A small CTC audio transcriber, trained from scratch.
Training: adamw at rate 0.0022, 4800 steps, batches of 192.
Rows from block 3 of a small CTC audio transcriber, named by matrix and row number. Rows with one number within an expert belong to one neuron, the router's apart. Each number is 500 + 40 x the weight over its row's rms, rounded and kept within 0 to 999. All counts start at 0. Numbers have three digits each.
Before each expert's rows are labels from the 100 clips, of 14976, where the router gives the expert most weight on average: "loudest" is the band of the loudest frequency at the time of the peak. Only what is clearly more common there than usual is listed. The data: short read English sentences (LibriTTS-R).
# router: router (model.blocks.3.mlp.router.weight, 16x160), inputs 80-159
# up: expert up (model.blocks.3.mlp.up, 16x80x160), inputs 80-159
# down: expert down (model.blocks.3.mlp.down, 16x160x80, transposed), outputs 80-159

# expert 4
loudest: 500 to 1000 Hz; 250 to 500 Hz
router.4:498487501504484463567516498508523458398499486534474552563488589586581512498417474521495528488490482498547478542506435557571564454495414500493489534536484526515520565486508451547484437482495513473507497441547477533421494451503455543496557486
up.0:559425539506454507521502571535495551464592474517541480545512538480518514516439441534526515481460469528514534455506500530474539456540470515465532453515444484499511435377475515512440473496561454476470493464456450560443586483541578587483466537
down.0:480478513457540541490501510451546522480507469487511462475493508445526463540520560521419539542551511529546466499550466499450495542442501456460513451472516449515559487498459467493517467472483430509453531461518546514470528533415550573451578513
up.1:429547428554508505463449491537488543521495464482523518546529537467538520489504481488493492576489537454488498546495501535569417498508497548510577497531478558520532527525486499516455495563530478456480484503435437472487442512505418516455491460
down.1:555517510552454517511451473501498510473527507477507511533425456420442486600487448507448547477579429416535534528459490509558522497487501494475524490490451530561429437527488535496472515511524512502523427536504499396450480498521478565533444440
up.2:462509507510488509482490583484531555453444534522533508502491515462522455535590549466494500513574432588491496496552463553484471523471449469484539502547552482522552470526461552498558490491444496534571442507472528460537492466559568500457484458
down.2:557517497515538561465466494486523538509464511442514511532520487431483512538534611471605539528528509487447577526510560499418447475461524509549507518524433508513496540522474506503468523524495504449584507547443508574553513547468480433516420585
up.3:477475425535498488544542498479518458513492478437486442498542488424451443467516485430500570530492480505495516492441528438436466495451521420549490519525476461478492468484492554422582525446596471475578513512518488527516584486541492452528476470
down.3:519520562477531527525520449542418487516533519495566494526527531581457503424463518451534549434472551477488478509560517576492425513440485580481497473500452476506500511510448495527424410491514460494489518456477557454505470484515485430553496487
up.4:457459546454541499502552527497506484545517524425460505469547517559499472439510515472554524461465495474487476518506506499539469565479457543491554507416498478421522582478471450545452493464427543494511550495488552467492483532516497506480528479
down.4:482460511618518529507497445523554519483570536537477583499464537558476557493562420501539518441516476475465499471502450513524477508588502461421460497497423477469487515515504587446533455510482524414477509553538501445520496537493519483514488453

# expert 5
loudest: 500 to 1000 Hz; 1000 to 2000 Hz
router.5:455519492451526494437541541474453529523474516490593487509566457499508457531541478538430400438438531501432455500497474484573511499447433436511491495458440462457496425469438500450502457432485516441551527464512464508503484446434471550493496522
up.0:442447521492483443506508521446444476505430426436552506422558514460549425477519470517474509459487500484509416537489492552476593431421471472517474474460487476475442477442561580409511496481485517512538493530584499518429503440478498488528505540
down.0:551495482458555526416479509511439501489483432514494509470497447462486484473439452522505518492510438534555466530524445524560452536525571494526514518465524535510418543477488539538487465532515496606457519477527481536518506482441459426532469528
up.1:415540505465535455449559588484500471515453554534476553580421507478510484497503479555526506524478525538481550491443514482444505508544538431536467511464463453467446547448466507547464514485488509515526516486534469532528572484472492517502509452
down.1:505537446438563457443549503522468520550490535471498511496494540524472499430554578394495494572509487482541527507527521382454462504497587568544533471568496525493439462432605487419540458452444580525543491594546507524510547585548562521556454505
up.2:503555470472428539503462461495516442517569575490538519449483447467448484482466491502498500469540417513517537492552543473482539475617521452491542460543482535456474426502519537514558566450484487469504559502497463482488480517487505527561459493
down.2:511442553485619466515442402471503507487533491513523497469472474507501556468509406473550536545515488470501516545491539547385490523571481468507527487507579501512523545472529536457402540510497488525546474511532545477575501472584473510453544482
up.3:457485554539537450504486438465469520543455476466485484490516522514494517489496452482584539570513502490466599474557577532491511510467482436481550544559508441467479462468540502532485485554444454461554492492518485525507563531491507469520484497
down.3:522509523473630473449434445492502526552523515527486527511438512530441480473479504450485481518546465483486505512539552545467534450505513480542534537512506493503435622542499537607476487476488495486523513524523573454502502514537485415482499494
up.4:463534499501553541472470483590458519497516505560486478473528442552495442508499485410460481455487503506445481410461452484503524529511552497491490499570497468401512416461519515504522537457536523518538506477515515531518507469576498476622464543
down.4:476477459506523507453516502548481645527492475442483517514524508406464487436468563505490574496562456418448540464510498519477447539517537501497518509571456524491453495477508493503550432523473599511537519502526413492469484536478540454570543537

# expert 3
loudest: 250 to 500 Hz; 500 to 1000 Hz
router.3:525526483512494480563503519491525535442487524562524538509475493526501449537546463445438492516476451516494422459468539494506429361423498536529490483467523555554470511509506525573515467456452513461473489490519475439476521537471487494465480408
up.0:464547445497525544410505473485492536466556506465447531528618476563517507457516485480592494479486482551474498480496461517445484511568479485563455463538538427496560404506502554482531473479555578479537505565473565526509452506529488504428513482
down.0:487506517529444489411522486545537519485488501532396617562477501459479547488496513543526444508445549510521510469538462517496518600528487388487513534493473506514503556508462469516444493425471483491494527482485537502509546485460499562513461565
up.1:503534396514487543485447449553530545504524478533508458499517480506479577444511539470523461559472482472533496494386553469541436466491566469448492509518532510441405448486561495512522479414562450523486511454504492449551500477499436489539540506
down.1:546572510522483472501546474477505451529514514492446507481486601519461541471516541531416513504501574410535508455522469438460633498510479427513529535577535527550506494523481437552451499458433487474493583510505457480539549500536470527461524584
up.2:512462494457417461565535482483545491490511593529531538443491541529467555531500491500545481526486510499477477491522528404486546548475510539489498496470406560488505499452532475466527422546461517460407481574543470473508512519525567550498537513
down.2:479510507459473488525492481492497551542503481450536502492556497433542487498491455469574474495571481470438510531487528551510445510465507516494475512489496497406488470578516464520493514496543461508455443515382536538467531467539584493511415477
up.3:485514498532479484547483508512453446494511475475539484448488497417479491476499526506540397559536572449522490425493507432475512499523566414532469471451472491497464486489540548455509497468481493544435502440461454498521511483479464446493471550
down.3:433482547492573478430549514478494465508543435508516508484486540513545516541518451499428495517503524434493538499507586465507546517502516393497496560565443529500460529464510561469459467484530438469580497458540547443569475472455478540476565465
up.4:449497524543502427490512541540500539453537417523486532488487489448525491458466444539530472476524593553483498543535503602564544479529541505459517498491492507547487499567470479564485485513552553501552470509476551479502554489531461454490616514
down.4:486511480511493496462470536581518442506518575527498539574593410542494454440407589522544551524512503494490512471494441510573490521551565512567582475538541517473557575564555436472527563458507544551505474542521515510434483521457562479531533541