A small CTC audio transcriber, trained from scratch: log mel input.
Rows from expert 12 of block 3, named by matrix and row number. Rows with one number belong to one neuron. Each number is 128 + 32 x the weight over its row's rms, rounded and kept within 0 to 255. All counts start at 0. Numbers have three digits each. After the name is the row's rms in percent of the matrix's.
# up: expert up (model.blocks.3.mlp.up, 16x80x160), inputs 80-159
# down: expert down (model.blocks.3.mlp.down, 16x160x80, transposed), outputs 80-159
up.13 069:106151139163068059160137166155167099090132089175130143186149117088113080123118079104146120096165166161109151155154124170101119090152184107076151088142115112127099129114130130135073168098146127108108163152099106138138186130148088161152071150
down.13 076:136154171122093172118104121206141100099154170169116104102127152109163095100091133146118169166105128152165127156178142209128121133091145143082141144124109149150096133155052121129135094092087162147111224148112135097103132091084161138094165157
up.14 078:085163126117071140137110125059158157081117163044134169088140156136177139137107062133074126077176100172144116085060096105119102150118152129107105077126145129162141064153093165100133193150218125128036138125165124128126064141158134062096135129
down.14 081:119159151178221112202091144167149080139092113070148100145125094068131155181099134141154115218167130072154174121153101140159159102084141156171124115097106158103142142137129172158120148060151107146181157104125069148126138120157131090101136097
up.15 099:131117072126141060173110159098133111131112125158155123135179096154136120120182103154138089132150080113106112126079142215142105080134052147181149106156162119131158080071114146103145143099107108058118171139136108123176139123182082095133134105
down.15 097:151087092077037118145097125108118144153128156138122175132127147194102135123069179129173142115156149118088160142192149165110127135112098142141128090150129175128112134130114165120129119061154106103134197119110169109109114115080119145151190113
up.16 085:132092131127097135172166162123144123125149120174169100055122072125105099105165162171173074028125118117096097112146096140107143121144147026129155124084100133126082140122050153161173137110102158135126156106125102132112105145127116121147109127
down.16 079:134135177115155148092157103110138111107099154151189092153157119170140131184135208134124126151203172114105128153205124117123128117135092141142139166124071105144158096174197149095123161136168130104084101102077168136160095145190129106094148067
up.17 119:119114147162136081148098132044166171080087141155162103113218166123127113101109145151151152118075151114119157084085157142134111117157170128108180120113141083116060100133138104095103157154078088070097158142154078132163163139131112101149148150
down.17 120:091138102056070167119106146111101139135152103135079092126090164108145063120085192142152164095150174155162118150117083096108092112147183127089137135155140116079111070164169128132152085153191114102147214111144160140098171097089130174117142128
up.18 092:123200129113113088121093076107139116093059139127168148081127101079103152081139125072181113112151095131074158081136166114078146166109153097116141139100074137123083166106115113133167126159097181151161194178151131132106153143165115133119133101
down.18 083:103158148122172063166154100089087162129135166174147102145166116113155178160120097147118108170118160192183120082139062183101152164118056158149153171174208146144134134134117099136111098123125068111145150120140131145150087145185057126063155096
up.19 084:112102138138142064100145098131167152143180194119061182122072091115137097099173127147059178169136094147145091173114158108141148133137102112099172159093173132098132181096135151137149128172102117150133120161157110191141134102111141152132156122
down.19 086:121156087118168111116093163128171127051103133107120128156139066102143141111138078118110198172126131140198173099124105182162121123127118125152126135144139137075136131124100095106124119166101165139147116121154109101112138156091082172117167059
up.20 075:172095145028129140145120157103137111138097143079086123112068089152098109134205130138107197139216083119117095137114150124134163134113094138141144133157140151099132096098178212129143118144124168128086153118123098131075140141125130173111101089
down.20 077:138199099126171149137143168167114067125150126166129133193148118126129127163085133096111119149136172138126164182145073195165122105128101147156076124172109114114118172088171139140121088179182197165114112129122136072123097133142112098100104117
up.21 111:150113093122102129137133119123069130059125138097132081083136099143091086132150121181095087098130085177113108074111080164162083108144142108101112114142122153184100149114089105161097171108152056082139088099051093111139151055127073168161076157
down.21 111:159135127112150139097122101094110166152135121152177160124099064140098165127126143130166118139092133112128098192130103097096152152122154133176136166141142160165148124144172112121101159173150165149178099101167093105209133088121134137117123168
up.22 070:100077038125146110172123139109122102174173120104149100076151187109115171123186064121092134137095132052130106130080166139181114107081159118144123130148138108123114080094105132100119200100114161112151150152153084146154156129198132117189134149
down.22 082:123127098163106147096148140155145116106127100195098110106087081133133162092166030128170105152061130096127135074126143173149123137146159105048115119098156061073115115124187146097115137128180149119134152112136142143097108133113127117115134122
up.23 076:099128108109098126118087123089097153162089172198101139095131104116094115102155082097073133116138167128095129105111150093149133161127166097131142128117101126116116141188107126115178216148120121144171177145155125116108134098112139121082151122
down.23 074:140167093082106115152106110092097194185118125124085062114190094093095150128077170150119180103163129145148163116095104118115131167150106096100113134164127166143128143114148132130157101201122098105123093180157143141086125155184068127081063113
up.24 052:112106127091135055183087106108093144123109089108085125110117134197088105151178044159109130098065160158089116167107084106110121060100155085109153109106125158134112115129128137148130132149123103125125086081142056134158158134151117140168183107
down.24 054:186128160166163153087139168147103092108129157188181120133103123146124120081106160109210067137109096133116137124085171112117138085155101154134126077173144067108109157108115097093127152124142129155117117132135089133146128154147093169155134097
up.25 097:094175144145131120124114093131149156192132099160118171155112164144096119121127112106085167182172149135120121113168160086155138132193144128143143112128160095134107145125105163113178156125108121154068140119153053202124105153109101140131179145
down.25 093:128077103122149085101116118185108146087150158085171114149093107102169154104077166118131158121138113086187148114137077128103178091145167197113116146087131171158131170090079128120112115213073137182129082131193103123108076147130096155131172103
up.26 134:116094160175099153148136138136094106112109092156164154129135163115107054146101136134126080090195097085121082109103100118171142110114135180109128109106103100126167107102094104154124097125164128127159136131104092204140105108140139085112123138
down.26 145:143140229130122109203100086204105152094136138129177121115081136078076130140148110085219085109120129139132119165099126086095135136086188119127077179102157155159113118114170178180156140145159127109125132098111084126114160104169132090084129181
up.27 117:125048125148138142135122128128140126098135192125105155079084135159156132147155100146101146135143085120113166110107112114145120121136087128111185101104163191104114180122146079127084124153127062082162174109150065120104188157179202139195112124
down.27 120:104109096161110114094146106109080111125059119078101123131097134108102130167187115149088135149106164099136132138124086160156139119081110195134193136109147108041116128119108108124121177128195124103125138138076155107102094134123083171118042103
up.28 112:118138071137139100161105146128143198160114194118164127124130105141095105090162130163142084172134097137118115101141159136188139096130097092134158078110075114151113131066142162089135143162101082142153112129118131144108143112089118162122108095
down.28 106:123158096139104103146135152177185119097042120082064094127109114130190155105119161145111150134130120094132146181091144149072137120124114118150097170117186159132181076150161200126070143176149133177056096115165064107097083191172115130101105077
up.29 114:066174151130144115144086156069130102091112061124132139095125134162172117212138107106094144138181113127099085163192150108119196123108137114168129137154108120129139101132082118172174074178156134156142113127110135141112130126104095127101157056
down.29 112:134186165083131087174133146093138131097165194135136116123087115139124075134094148170191176040136086121134157114121168110113134158138130154138062148181154130142089182129189122186136142147087163153140080131115131146144119186120150129094200165
up.30 092:136137082131143153129088107120111121088174102148105086115197229149096134138102160145135123146149175136055090134157163147131157098092168125138081105139139133135118137144145198116153103152167155096126162086137123159121132166122070153179209089
down.30 090:135123136127114118103168144123117146085109125119089117147199175155105073164117194110090174065101123082141109108119159082145090134114143129102169195151179128101118150095122094197103101122155135154118188103092095191076156112131135145143118147
up.31 084:102147130088140187132154101116113101129111075147167078150255150117162117188088118157101130146103116126096156131164097132197103100086136158115104116065134135109171104120091144097155127107144121119123165115138106124163124113113145126148175118
down.31 082:164157127130118137132137148121133162131122121125091189108115094082102145194145156174061156129126175127125147133126143071076151147150102186081127127116105114090125113053116126123157166215136114139079106091092135069185144164160153180065116129
up.32 110:102169095057120102123090132155126085055119113115093195106118160129107118143117121142181108165130108140124121118088118157157098134163118101071133116155089093115128152103108131063120118058133101114165080080119101142141138104144131141117163064
down.32 117:077173085136118094156211098107184117110134101069072126118158202149116081127122132170169189166111129154086217159157151128140132090089137108096102116147114089078062153108123173151148119145147128112127121104116137142133118111018084134151087131
up.33 159:091089124105139092121114152081148096122135124122176151135140136163096133155124110148066101173100151188106104177045110107121131144120156136128174126110154129140086102153082152167148192101132119139109186068132092194157149097141093124093176105
down.33 145:100094153069187107142129123136090097115165172070162108148154122105125116051153136104130114139147160099173146170077083115147155095129079123104142131139122091123172062162100143115131118116158153091168128179133155110131081146141173148042130104
up.34 095:106117157151160142132133125107169172086174127085109135109168113133093127165108175083132151107153147138166118128174151105102086150131112141174209129165105159139115168094136195173184074105148151085117103160170154151168109168112073128187140089
down.34 105:124129168107184123125121135129115181116102128126110169138118107174149109187125191161095127161143138103137138107108141135175126143119103148139161141113087158129136087116076126155107114127129162113099068141137174118080124146118082133173129034
up.35 136:112157133139121099195102110102130150137067121107152120115132113159136105140105101139087092171074151073141114102129106134193104114150128130179153102156143123117156124136112108083136148085125068059183150158045122162144111119125166101153126183
down.35 139:115100120149098081167115088111121076018157139048089150088106114124146110096119105151133095100102208108152172120071113160146141050119110163097075126114172192187084111106189125142106121136140148126100124146107129099138146101116113126169164118
up.36 097:120121080096154113162162121125113145131134117124137131116171157150174080097153170140077133121076149165083127116125086153125142150101073165130120104117139109127149078190094142082125111039150122135114163044126068152182105039163090086103097158
down.36 098:160111212089077129125140201160164121107133181077138091114074211133137126152093170180134194102108088093170195199140164052083141129132127116124157107132101131139082155148148212152154108155130160126125127125168125126183137118076132175119116133
up.37 066:125104119096089068118135122149118154161156157130151113108101109141059133145180127162096139114149141134139111140066089123124115147147145211133076086091186102096160064150165173117162179105114088128093075138130119151138111129191074097142131163
down.37 063:112077142098105157131076173095125139161063119079087061085188118077107113077165140133114127162146081114161085166111217131183115096113109123193128137149108122129156110159079120099128138087100149178123124128171118166124154174152054080103130116
up.38 104:094078124138131123132143096086187212148169192102117171107110097124132076101153125150133162161045107110184120125113144055132129143133086135081134117120131104051123157132139124135105147158116091157167073127154131167148118101183186170154155135
down.38 099:098111124148096086118055077118168097131087129090116105136191067114118134114113118096126188154161149156206120127137150201139171164119151133131173151095142139100090121097166150081114168190159158129166102180190101109072106130123093129109104091
up.39 072:150087086122164111156107136114144120084122149144106137105144121161115104045136144120161104169101046125089130137066162095111112142159136112097183118105099110168130088123086218117105094122121147133111122155167127109133111119172059071129081106
down.39 085:174140130137101147135178122147115136148117143128097073119146132157234145144116165139160139156095113131131127217143088144120140169156061083153175069136167128107127129105097166145082204124126136183165077126142112173166075170122155161115119135
up.40 143:121143054129131167122145104091140081093084074185117098114141109115172146128106142126215096082047076160117136100152110206088171169100120118173097136126096094092124084106093153090132138131090179146098117156167134133124127177123123081159098072
down.40 130:103109057150129156140138156091121182158203095148148087082161095132180132118080145085104129113106148116110114166085132137094147094095047162189106147113134092106092096105125133160199118115159100178129112121133111177182093159123086111112091080
up.41 110:133157110151124122125123133099127121103145108126198124147180160147127109144124078103137131137147169140103124109078090193063133128089101120131145145116171100141112106151136152133081180171104117033127181084140091098140160144132133169143139114
down.41 113:114137103129122120125131126128108062183140135129101148161173083116110090151161154148080134159111118094111044119072102064146125130163115083107145126130110087139105133083075074155108100078130128067156193120151162119119174147144074192089159160
up.42 100:136160079053132150118105094115123168121115136084134095050169116164092102130171142118120141091136122114098105179107106145129135120066170120139115080162169105138127065157120073112060112105139142103142177181119160087143120077162057162147186165
down.42 097:199167104161135143085116159103121101135115076133071153230083116098073211142078110108082144080170127176142122117119164162117132096116116164106141146148159141109173142093106106160105082138135140120178105095085184116095163108107136150096105131
up.43 079:117141086124167177139093111063137143134116102119147119151167160163191095111139133069154169126146142124101125120079139211137117115050120112162126118112102086165074079094145132134078104135135100115079109145129081167110162089123070136194107151
down.43 082:149168096090123122115120175122139097196204206140101122163153162057128137146153150103103109187145160150105058070102147085093125126086112091127149078180081113152133142098111075149171114141104155096159178098083126099068134140166088153089146131
up.44 066:089108117103143125134132127086172163104133139100186114098101094142130090135116100141128094089124169114108119106145120121151147154142126095137163106139128143182083144156130116137136098117149156071197149151072112135128172121121070066183200080
down.44 071:202123170119157115156111120127089159098181155167128135129087118120142153111110107144147092152095174123169134062144112160142147163093074151098074157142113133124148159113090110149184093114168111084132106123148141084131165098145137052153093120
up.45 108:116106168153159066130153177180119199149123146110071111122137128127121111166155116130169110173122108140113152139119144109105166115131133169100158165160158119080191148078141144131060168108138152137161124115066161126148158078123176141089107154
down.45 102:059119167136111132093089077141080154151138126064054135103133131191099131215105113118209142160102100140174117146110157142155085144093105174148198114097114121139144131054139114140094094159187163124113171099156171148137180139152122075146138064
up.46 102:108121116164155149138110087108139130124130122133196123129178156152147139196115156141121149084188119098093135097158116124083113065111151151150191126210098128184128145173060122135133131164123129102175141113146122077176147125107073180108118131
down.46 104:190178125105125127098111131088101178146174131143097096099080077143149176137121097081117098142152078119114111076056082142113058121165091153126140118126124161117123125108080132113157138098155166047138137112181144140119124146109075120061145109
up.47 111:182131117162112144101083107104057102151103120127138101104159164105119135149112103175127113082156063159097134129129161100140096097151106125131084119081109107209103074112184094081084127107145079079125129176166121094146109148156068135161111111
down.47 112:100167186171073184145153080107131152160104120139149181160115134119084126108175172124137106131149123157116099147117127079129113175100150079175116085159096114079184146189109141110130173051154114107156146116068110071174150148138060129130095181
up.48 056:127101150068122119139046106134127130106136110139139127183159101166109105159125056126157123090096201117097159154090104115107079123102139086109206101143139109127071113110156134129171105057120116131159146093107144115143196109151046104120189153
down.48 059:154079153134153077080105102084131188116154126126118116036076178114131130172060160120143101089138097113162138107152121140172214139158115069133134120139169097133151118128146130159118147168107112085109087121128124157150122105191139180125112084
up.49 089:174109074143121180108070127128116171068173105129110113116127180135153142132079163098076096125144143149112079142131164129124045108147151147131117086178152126139128134163119164147138070131166126137137115103128144180172135161112096128161109111
down.49 090:139159094114105070137114199113117135133105120095127113096149113132118107171134148168148107065093143102130220174113141168107133120128128167083105197131158090121137117022093145167139141106107157146183158108125074124112109113120136169105156129
up.50 096:092198141090057128131108131130176092150116150142120119130185183136089116153128110086160120137115145196115131155135121188134120068147134112159117123113144100151127045099158162105119177150164108113058181107097066125105137111108093112116095125
down.50 092:129095108093170147058083136172086089077162143169210172142094109122139196119071148118134129158130136111159096125128170155118174128126127146101114089117118132116149052104112145129123118115116122113120150134159099057135143123214109149159186107
up.51 114:075187110132087100114122150133151142093132118111134106140106154109096116096117161134081132137116084115200097141155117091116158114132222086173133123131106089092160123097145146137119069101139162144158121068136107195125169086208164185155130198
down.51 116:136111141082127112117084118117175151083153057151160146142136111140160083122115132116154147129100130158144193158137124127059137182109140178123124167042159088115169084128087158136113102166137108078104115078059116157077099107092139143124077157
up.52 075:094173080168157144116169131106211151126119184114127089151146183140112099064124111089101129087107152122131095113161089117100125147125099080139143085103050109117088160128115102136208124134117154122158122151140115152099152185149149095165122173
down.52 075:112104105133118162132144146102042145133103086091116128119130097073092139108144150121105148156164164148084127157138103146153176145101131145154153170122196110150121073158089130141174169161143151136166112137079164110106086140142086139107063062
up.53 073:123123114101168161147108072124153118148168116124162151100125127166144062160131089127101132183115127100174108098166097069191094116148125118109110091139146111164144151108132162142119173095085077140184027122123112127173152153158132120167206144
down.53 082:139144128108117116144113096110149128081134130105158113122120109109157152103137166132100185060143094155098141118149138190082140158103154139127135138138150149110151085165080110173137123174138125163135099183156069144095077077153088115132052150
up.54 099:161093114147159130142139113164128146128132125192148133124116150167111120158136122138107149149040157132167096148109145101169123151110133159123127170124133097144145163188109163075141200092079134128117109139187136108151156109168083045127161169
down.54 097:142194090093129132134151105118115106168104123067119099144118114130146148116084149186117124119151095101162130163138122100134166133143078103166172158172151157108164107152128097116130138181145096131131159143170185124150093119101123179048168141
up.55 065:103141094121065119169118099106090125086138161131193147112149114130101020146131046121125140102106139158098070100106092148109086098128131095095161080208153160119095116190146121073144183103149118099117083114099129114141206125157097118144120161
down.55 071:121126190146112148106080157102185150039130102165143116159091100125125150111159125100117110092134134159107187188115179124139096173131121111119089167081133156103163111142111120147145076101073108113091140086140192124151092138111164120140171106
up.56 156:145160103089120140102116134130086125101145088145139154183131149137140153153123138113141114134147135131120056096165172109155121125105110178138078138158095151121130113130128215113106100162167166137130098065138127170103093138115115161169151098
down.56 149:102169091112073135168130160165123180124156164122152113161160150166122121110100142156144112083122216082126179059124117127176132106146121135105115145150086156103091164121116118166118093111179139079158179094163156089094131060102132172155093184
up.57 056:078169108136092121141115082144108113151137091088112102106106096173128115125035168180079114153095110115092130089077108109130160138131132103152103106116151088105160108198121154133073096087149135098126173175065132134107181116190112161172134195
down.57 064:142131131134143154143164103101105136126148093132146173155106085132087117194091098216125135104156099091104093197129133165170125076144111144195136130086101148129163074121147147110114189142103186105079069100173120126149139157125153143157081103
up.58 092:100149123125117135114125167111113134117093120187095149159159112133104154153128158181164110081123121132061133076079146133129063170141107132135140115142016090113082093118101206080137125132100100110093096118145122133106141143074088141152137159
down.58 087:103152067148176142119136169139155186139145157141031180116115138133187094128092163151142137129098168114115102150125107109156094082153102113116112131114140111114148116118129175176106147152130175125122101093164176163160152103155117080121111119
up.59 073:114209161062129085150117113149105108119141166051129105126124074119128114125065096120158136137124123184149118189176109121167139119095154078121087092148131119183159114127197150114068104113113044111087106074114108114105123138119070161164108165
down.59 078:124202113126180112107163144105127075156133108094141211110058093093098084158131085172104097089111144131087105160093193163092148118103090126187115104119129131177056126166116159150082120085111110175118145079101134107135119144122131122160113119
up.60 093:057140105130112103124109145102160104083130107150113106136146140140146133140076140119134147204112112102082148093105169135111088092093122031129141150109067094145158125164123187098099146130081109121141059118154107193181158131096158149153099077
down.60 093:128067069123128121106119108112121123174132153122105135096108095131136135196101152129155081148087111079160075168087151102096128080126109134156197136111111121078112157128132178131116063138116167143090137087124160131113148131090099116130169099
up.61 146:117140067119163132124104131094119152129087157149164122130134159155147073142139093070136125144114176090153076172040121112123068090059128152109073159175090108122145055112112126122098131137120122106155142166137105137138114126167141122133138128
down.61 138:110117103112118122137148142087099102182125170130143114129154116047123139171154142144097164094156122114124145105138086064112137177140180076134092099137071068113098139098142100176183121166161106078119165098108087087165091127127166133087132170
up.62 091:123078139139164119163146134086168145068135133106118132090135112125161042129135097138084179154107080097135167124075103119147084143119106148123126122082157166093121143099150117130090128179156090085179060127169115134128168043169155141125161130
down.62 096:099056142099128134110092101093108082177046105075114149104146114161136130103171117126135170128144148142174129132118077211220150130141116152132151149085130097131121130129166173108127204159139114111168120194130084131116100138120116098163054150
up.63 065:097149046149130115137160152139189133117145137150158172123140124117087126109089098161144111154138125148106144096108131151178111091091120124167107077127186149157135124062094201094192144094145113092169138105134138169144101144197100166138152097
down.63 075:088209117088151039170132089100082085115078120129148143152129135155146101093142131103125096160081102125139144114122106064129092076159103091086147145171137162104158058077112118108054168089112140133116162106100086092125136113061119131103119146
up.64 066:111100138148104147150138113061095157160151106109150097195132067104136133163077152084078119174125093135148090130111099089086145102149126178166151135099203102162061153076173177152165115099120144118107080186168141113165138090198093149154104145
down.64 075:113122130160170168146114101118130163107152157084126138079115079135093138143118180133058131135131141091151106080139163123182150129134095123137124103121114168118145104175143149117112183149124182154175058131165133143121082194105149140186102125
up.65 106:059115101137164109168154112147094171114135147087064097118165091157106081121182133181093153104098123120089130096078121143150112103131159153112098089143155150114126160105078126102099106140180123104164202193162095141112146068102148177169126185
down.65 103:196112118132129131151130045082073090137109096123114087162117126136072128181139123114129130116156197157072178067188123063131137146116119134147151091144152147087154111112110109157181133131173119092107157117145109145158137092130085108143115067
up.66 108:177096054123136141148155160156106137090158140121137094110110066119173157125078137145141155159155097164132127070155136129093123111110171113143109097146114191130116120128135113144133121152112109128066119095110141157173099149154112186196092099
down.66 103:114150119104216072172152120103136158108113135120122125086142184168080136126108139185115160068081149083158175124080179167157109108116103171128135143111117127118167110054171162168145143192125163139080192142139036126093144121141088080131167131
up.67 045:137152159184089078113153119172117148108194100094127128145142115167157056139138079169124117171115151151089051145147107116112092109149190097149141182157117150174138132104135146114144114086121143146150101144106117112080107097121092137115099121
down.67 059:216187121098115126123173128144103132132153177077142155114148095162089130102164173155127149075120151128132098129135141151081136068153143103124102119066178140166112155126081078119126121098090136127161113125108147139099126114103156088098149148
up.68 124:102175155069119127172137122080158138111105144108131118069150139152170074138108077152106139159142144102136100157096130099175139155108146125151137131102081155113190115186162184062108089132087156169084151132162128094131092150168146134075205099
down.68 117:136170163115145065150136130168044080123105039160117137104065122126118179149165108120150160164131100140171093139167122172127125119109129121106145139117130146141130195131197130121059134149166166143167092119140114134140193147106074147174156157
up.69 075:044096170096090125148115138093186209150166194110136166131131114112119127172169150129116123113139140112113151096045139109145111128139099115120139089067173161156089100132150177092172139151130091054137205136167097159154159142099139097131225125
down.69 071:128113169101153131094116168128131070120089138139080104180122171084128141111189148136073112154154158105155180086141126081158170198054116137112177116108134124111148160124104091082107113182125120107126163126147168126085152077152072160100123101
up.70 194:149076087103098131170140140124138076111136104159122090096092154122173108087117097138112082084124083186099133134101060180077142139157114127132079109104164151143128104191139139103069134071146109118097107099124111031129135077212139098091063199
down.70 193:151157189123089113128079107135136083129183142128124148121068127092071120157114069079191101146126155142126121201098182138145139117178134056101104158130120036154116091151158150075097112121124107142146109088107147121137115086046104092147115144
up.71 068:062149147088106104175093151122118121135116170105119156143196115176152095113173059109123119171150162162058074077121109152150129102139121116110139155158172134116175118173145139110131124139179148117157133142152103188090121057150149182131143149
down.71 078:174139172113073116076102122109101113114105118085130109152114131076104148061076127113112101095120151100157076115133144159112141149158061097174101137161114151178055135146104159103100140178105125047143104149046149117107138197131109085124132124
up.72 151:116174145040148055115087137147130132090120127106156147100203085071112119104129090129107113119103085133095166093141138141161146123157160098196134165198094059116154113038207176074070114122099109146147103118145159126106131121138141157127108118
down.72 136:089120111098114082146120176110185131155130161108126147138143145158235097094152091107128135124061121140089130170116138115129132163133097089138157149054165059089127104154125106203153112176114119116132166111138063155154144141103208142080135145
up.73 059:113120187140107105122110106137118195107174147065069141110193110121128136122107119128119111227137107112158165128032164111120173130106137129097203161115158080127170169141122128141081166117094067143150120118075116113132185133096094091104164051
down.73 060:074143158128137115180158158114093133127069129096120141168071139130138123142161142151108126056131043121137142136177199127142136092139104129142186101137131147140132144150153137138055149141122084104109144124149110098118095161091113079162160071
up.74 082:113112106107130144106167102140121170122190174183110143044132082130071102112162135100120155151088151135188149135096159063069127161105109131132137069125138113105112158122125111117171154121099138154131105132139133142143106134202147124132165127
down.74 087:147151145145121103154104115097138145135091094100084086167135079113152169169111105169151212156071162147201114078103116156139168157174095144184119113118106150105113081174124139145144138137140134127121101179147118090125075139154133129111128092
up.75 123:107143123127108117135110093068169205119115101114125118105120117099104113097140135114139115112083144121073142098144130148171036125157100089141106141109162100166154148166183144066083192147132095116194055136175126157138129119094133103194156097
down.75 122:125105144075087137111083134124159156117148162112076126098134132109123101149108161089176135143127098159132100108111132078148144208134073119172109172086158101077076151131145107134095172178108143148110141150144144117104095128068120148163148112
up.76 078:091117168111107145202088083076123109092130098112142101145184145222131073127111103105097148233139123127092094190125122087153144075125148163132119100119170118133150059135113149123133114094152087104126088106156132122126156099108142154150133097
down.76 087:206109155062128147109123152141128147093169159136092129136102089195144121170125112145138105162119158152178093114048109094143102120047123110099138159130091125156103157070168164093136143155103098099188087161119142144123170120110151127126108099
up.77 059:107153136100145142110132122094126148134134129089144070127156181122118094130097098108100053145152119138114112151117155110209103144111114196144116106141127145129133129099149141125079047145195113101140168144124130122118157129122121130191090147
down.77 069:101129142108098163102143074156132156122101155124120167141169136091102139135121121187063136076138153063098174132117175114150144142162079106115127124145063163092102152124147124155208112076088139151167115101126148123132141115136100085060118158
up.78 089:056144136128118098142114153160130115116096202148111123186125164093151129147150094109139130106224167158106163131182128188111114080159117110124164115118179104143089088127144110090096144147153106129045174094111095110141172086083090134131099133
down.78 092:128096137074173113100109134179133096128139147120173179163093131080125161131098179089108113116151122077174124146123139106136177104090159137115109109143146176175087176067106130084107117163151150109146174102123132105089134092178132127128170121
up.79 066:091196165121128100133126112138157124123126129150168142082127170106141108152093094165150135100192169123089147090190121157222161121149155127138138071124089125119152150145062202134197166119150143091160143118088103172081124110108167136065132124
down.79 069:161150130137152095188068167118073172095132142199159137091131113149156127089095115114083127099103122169126105101123082179131133162077049103123145143075160130167093097163107096126118157155179100116102097147084156108142156175133156145082113119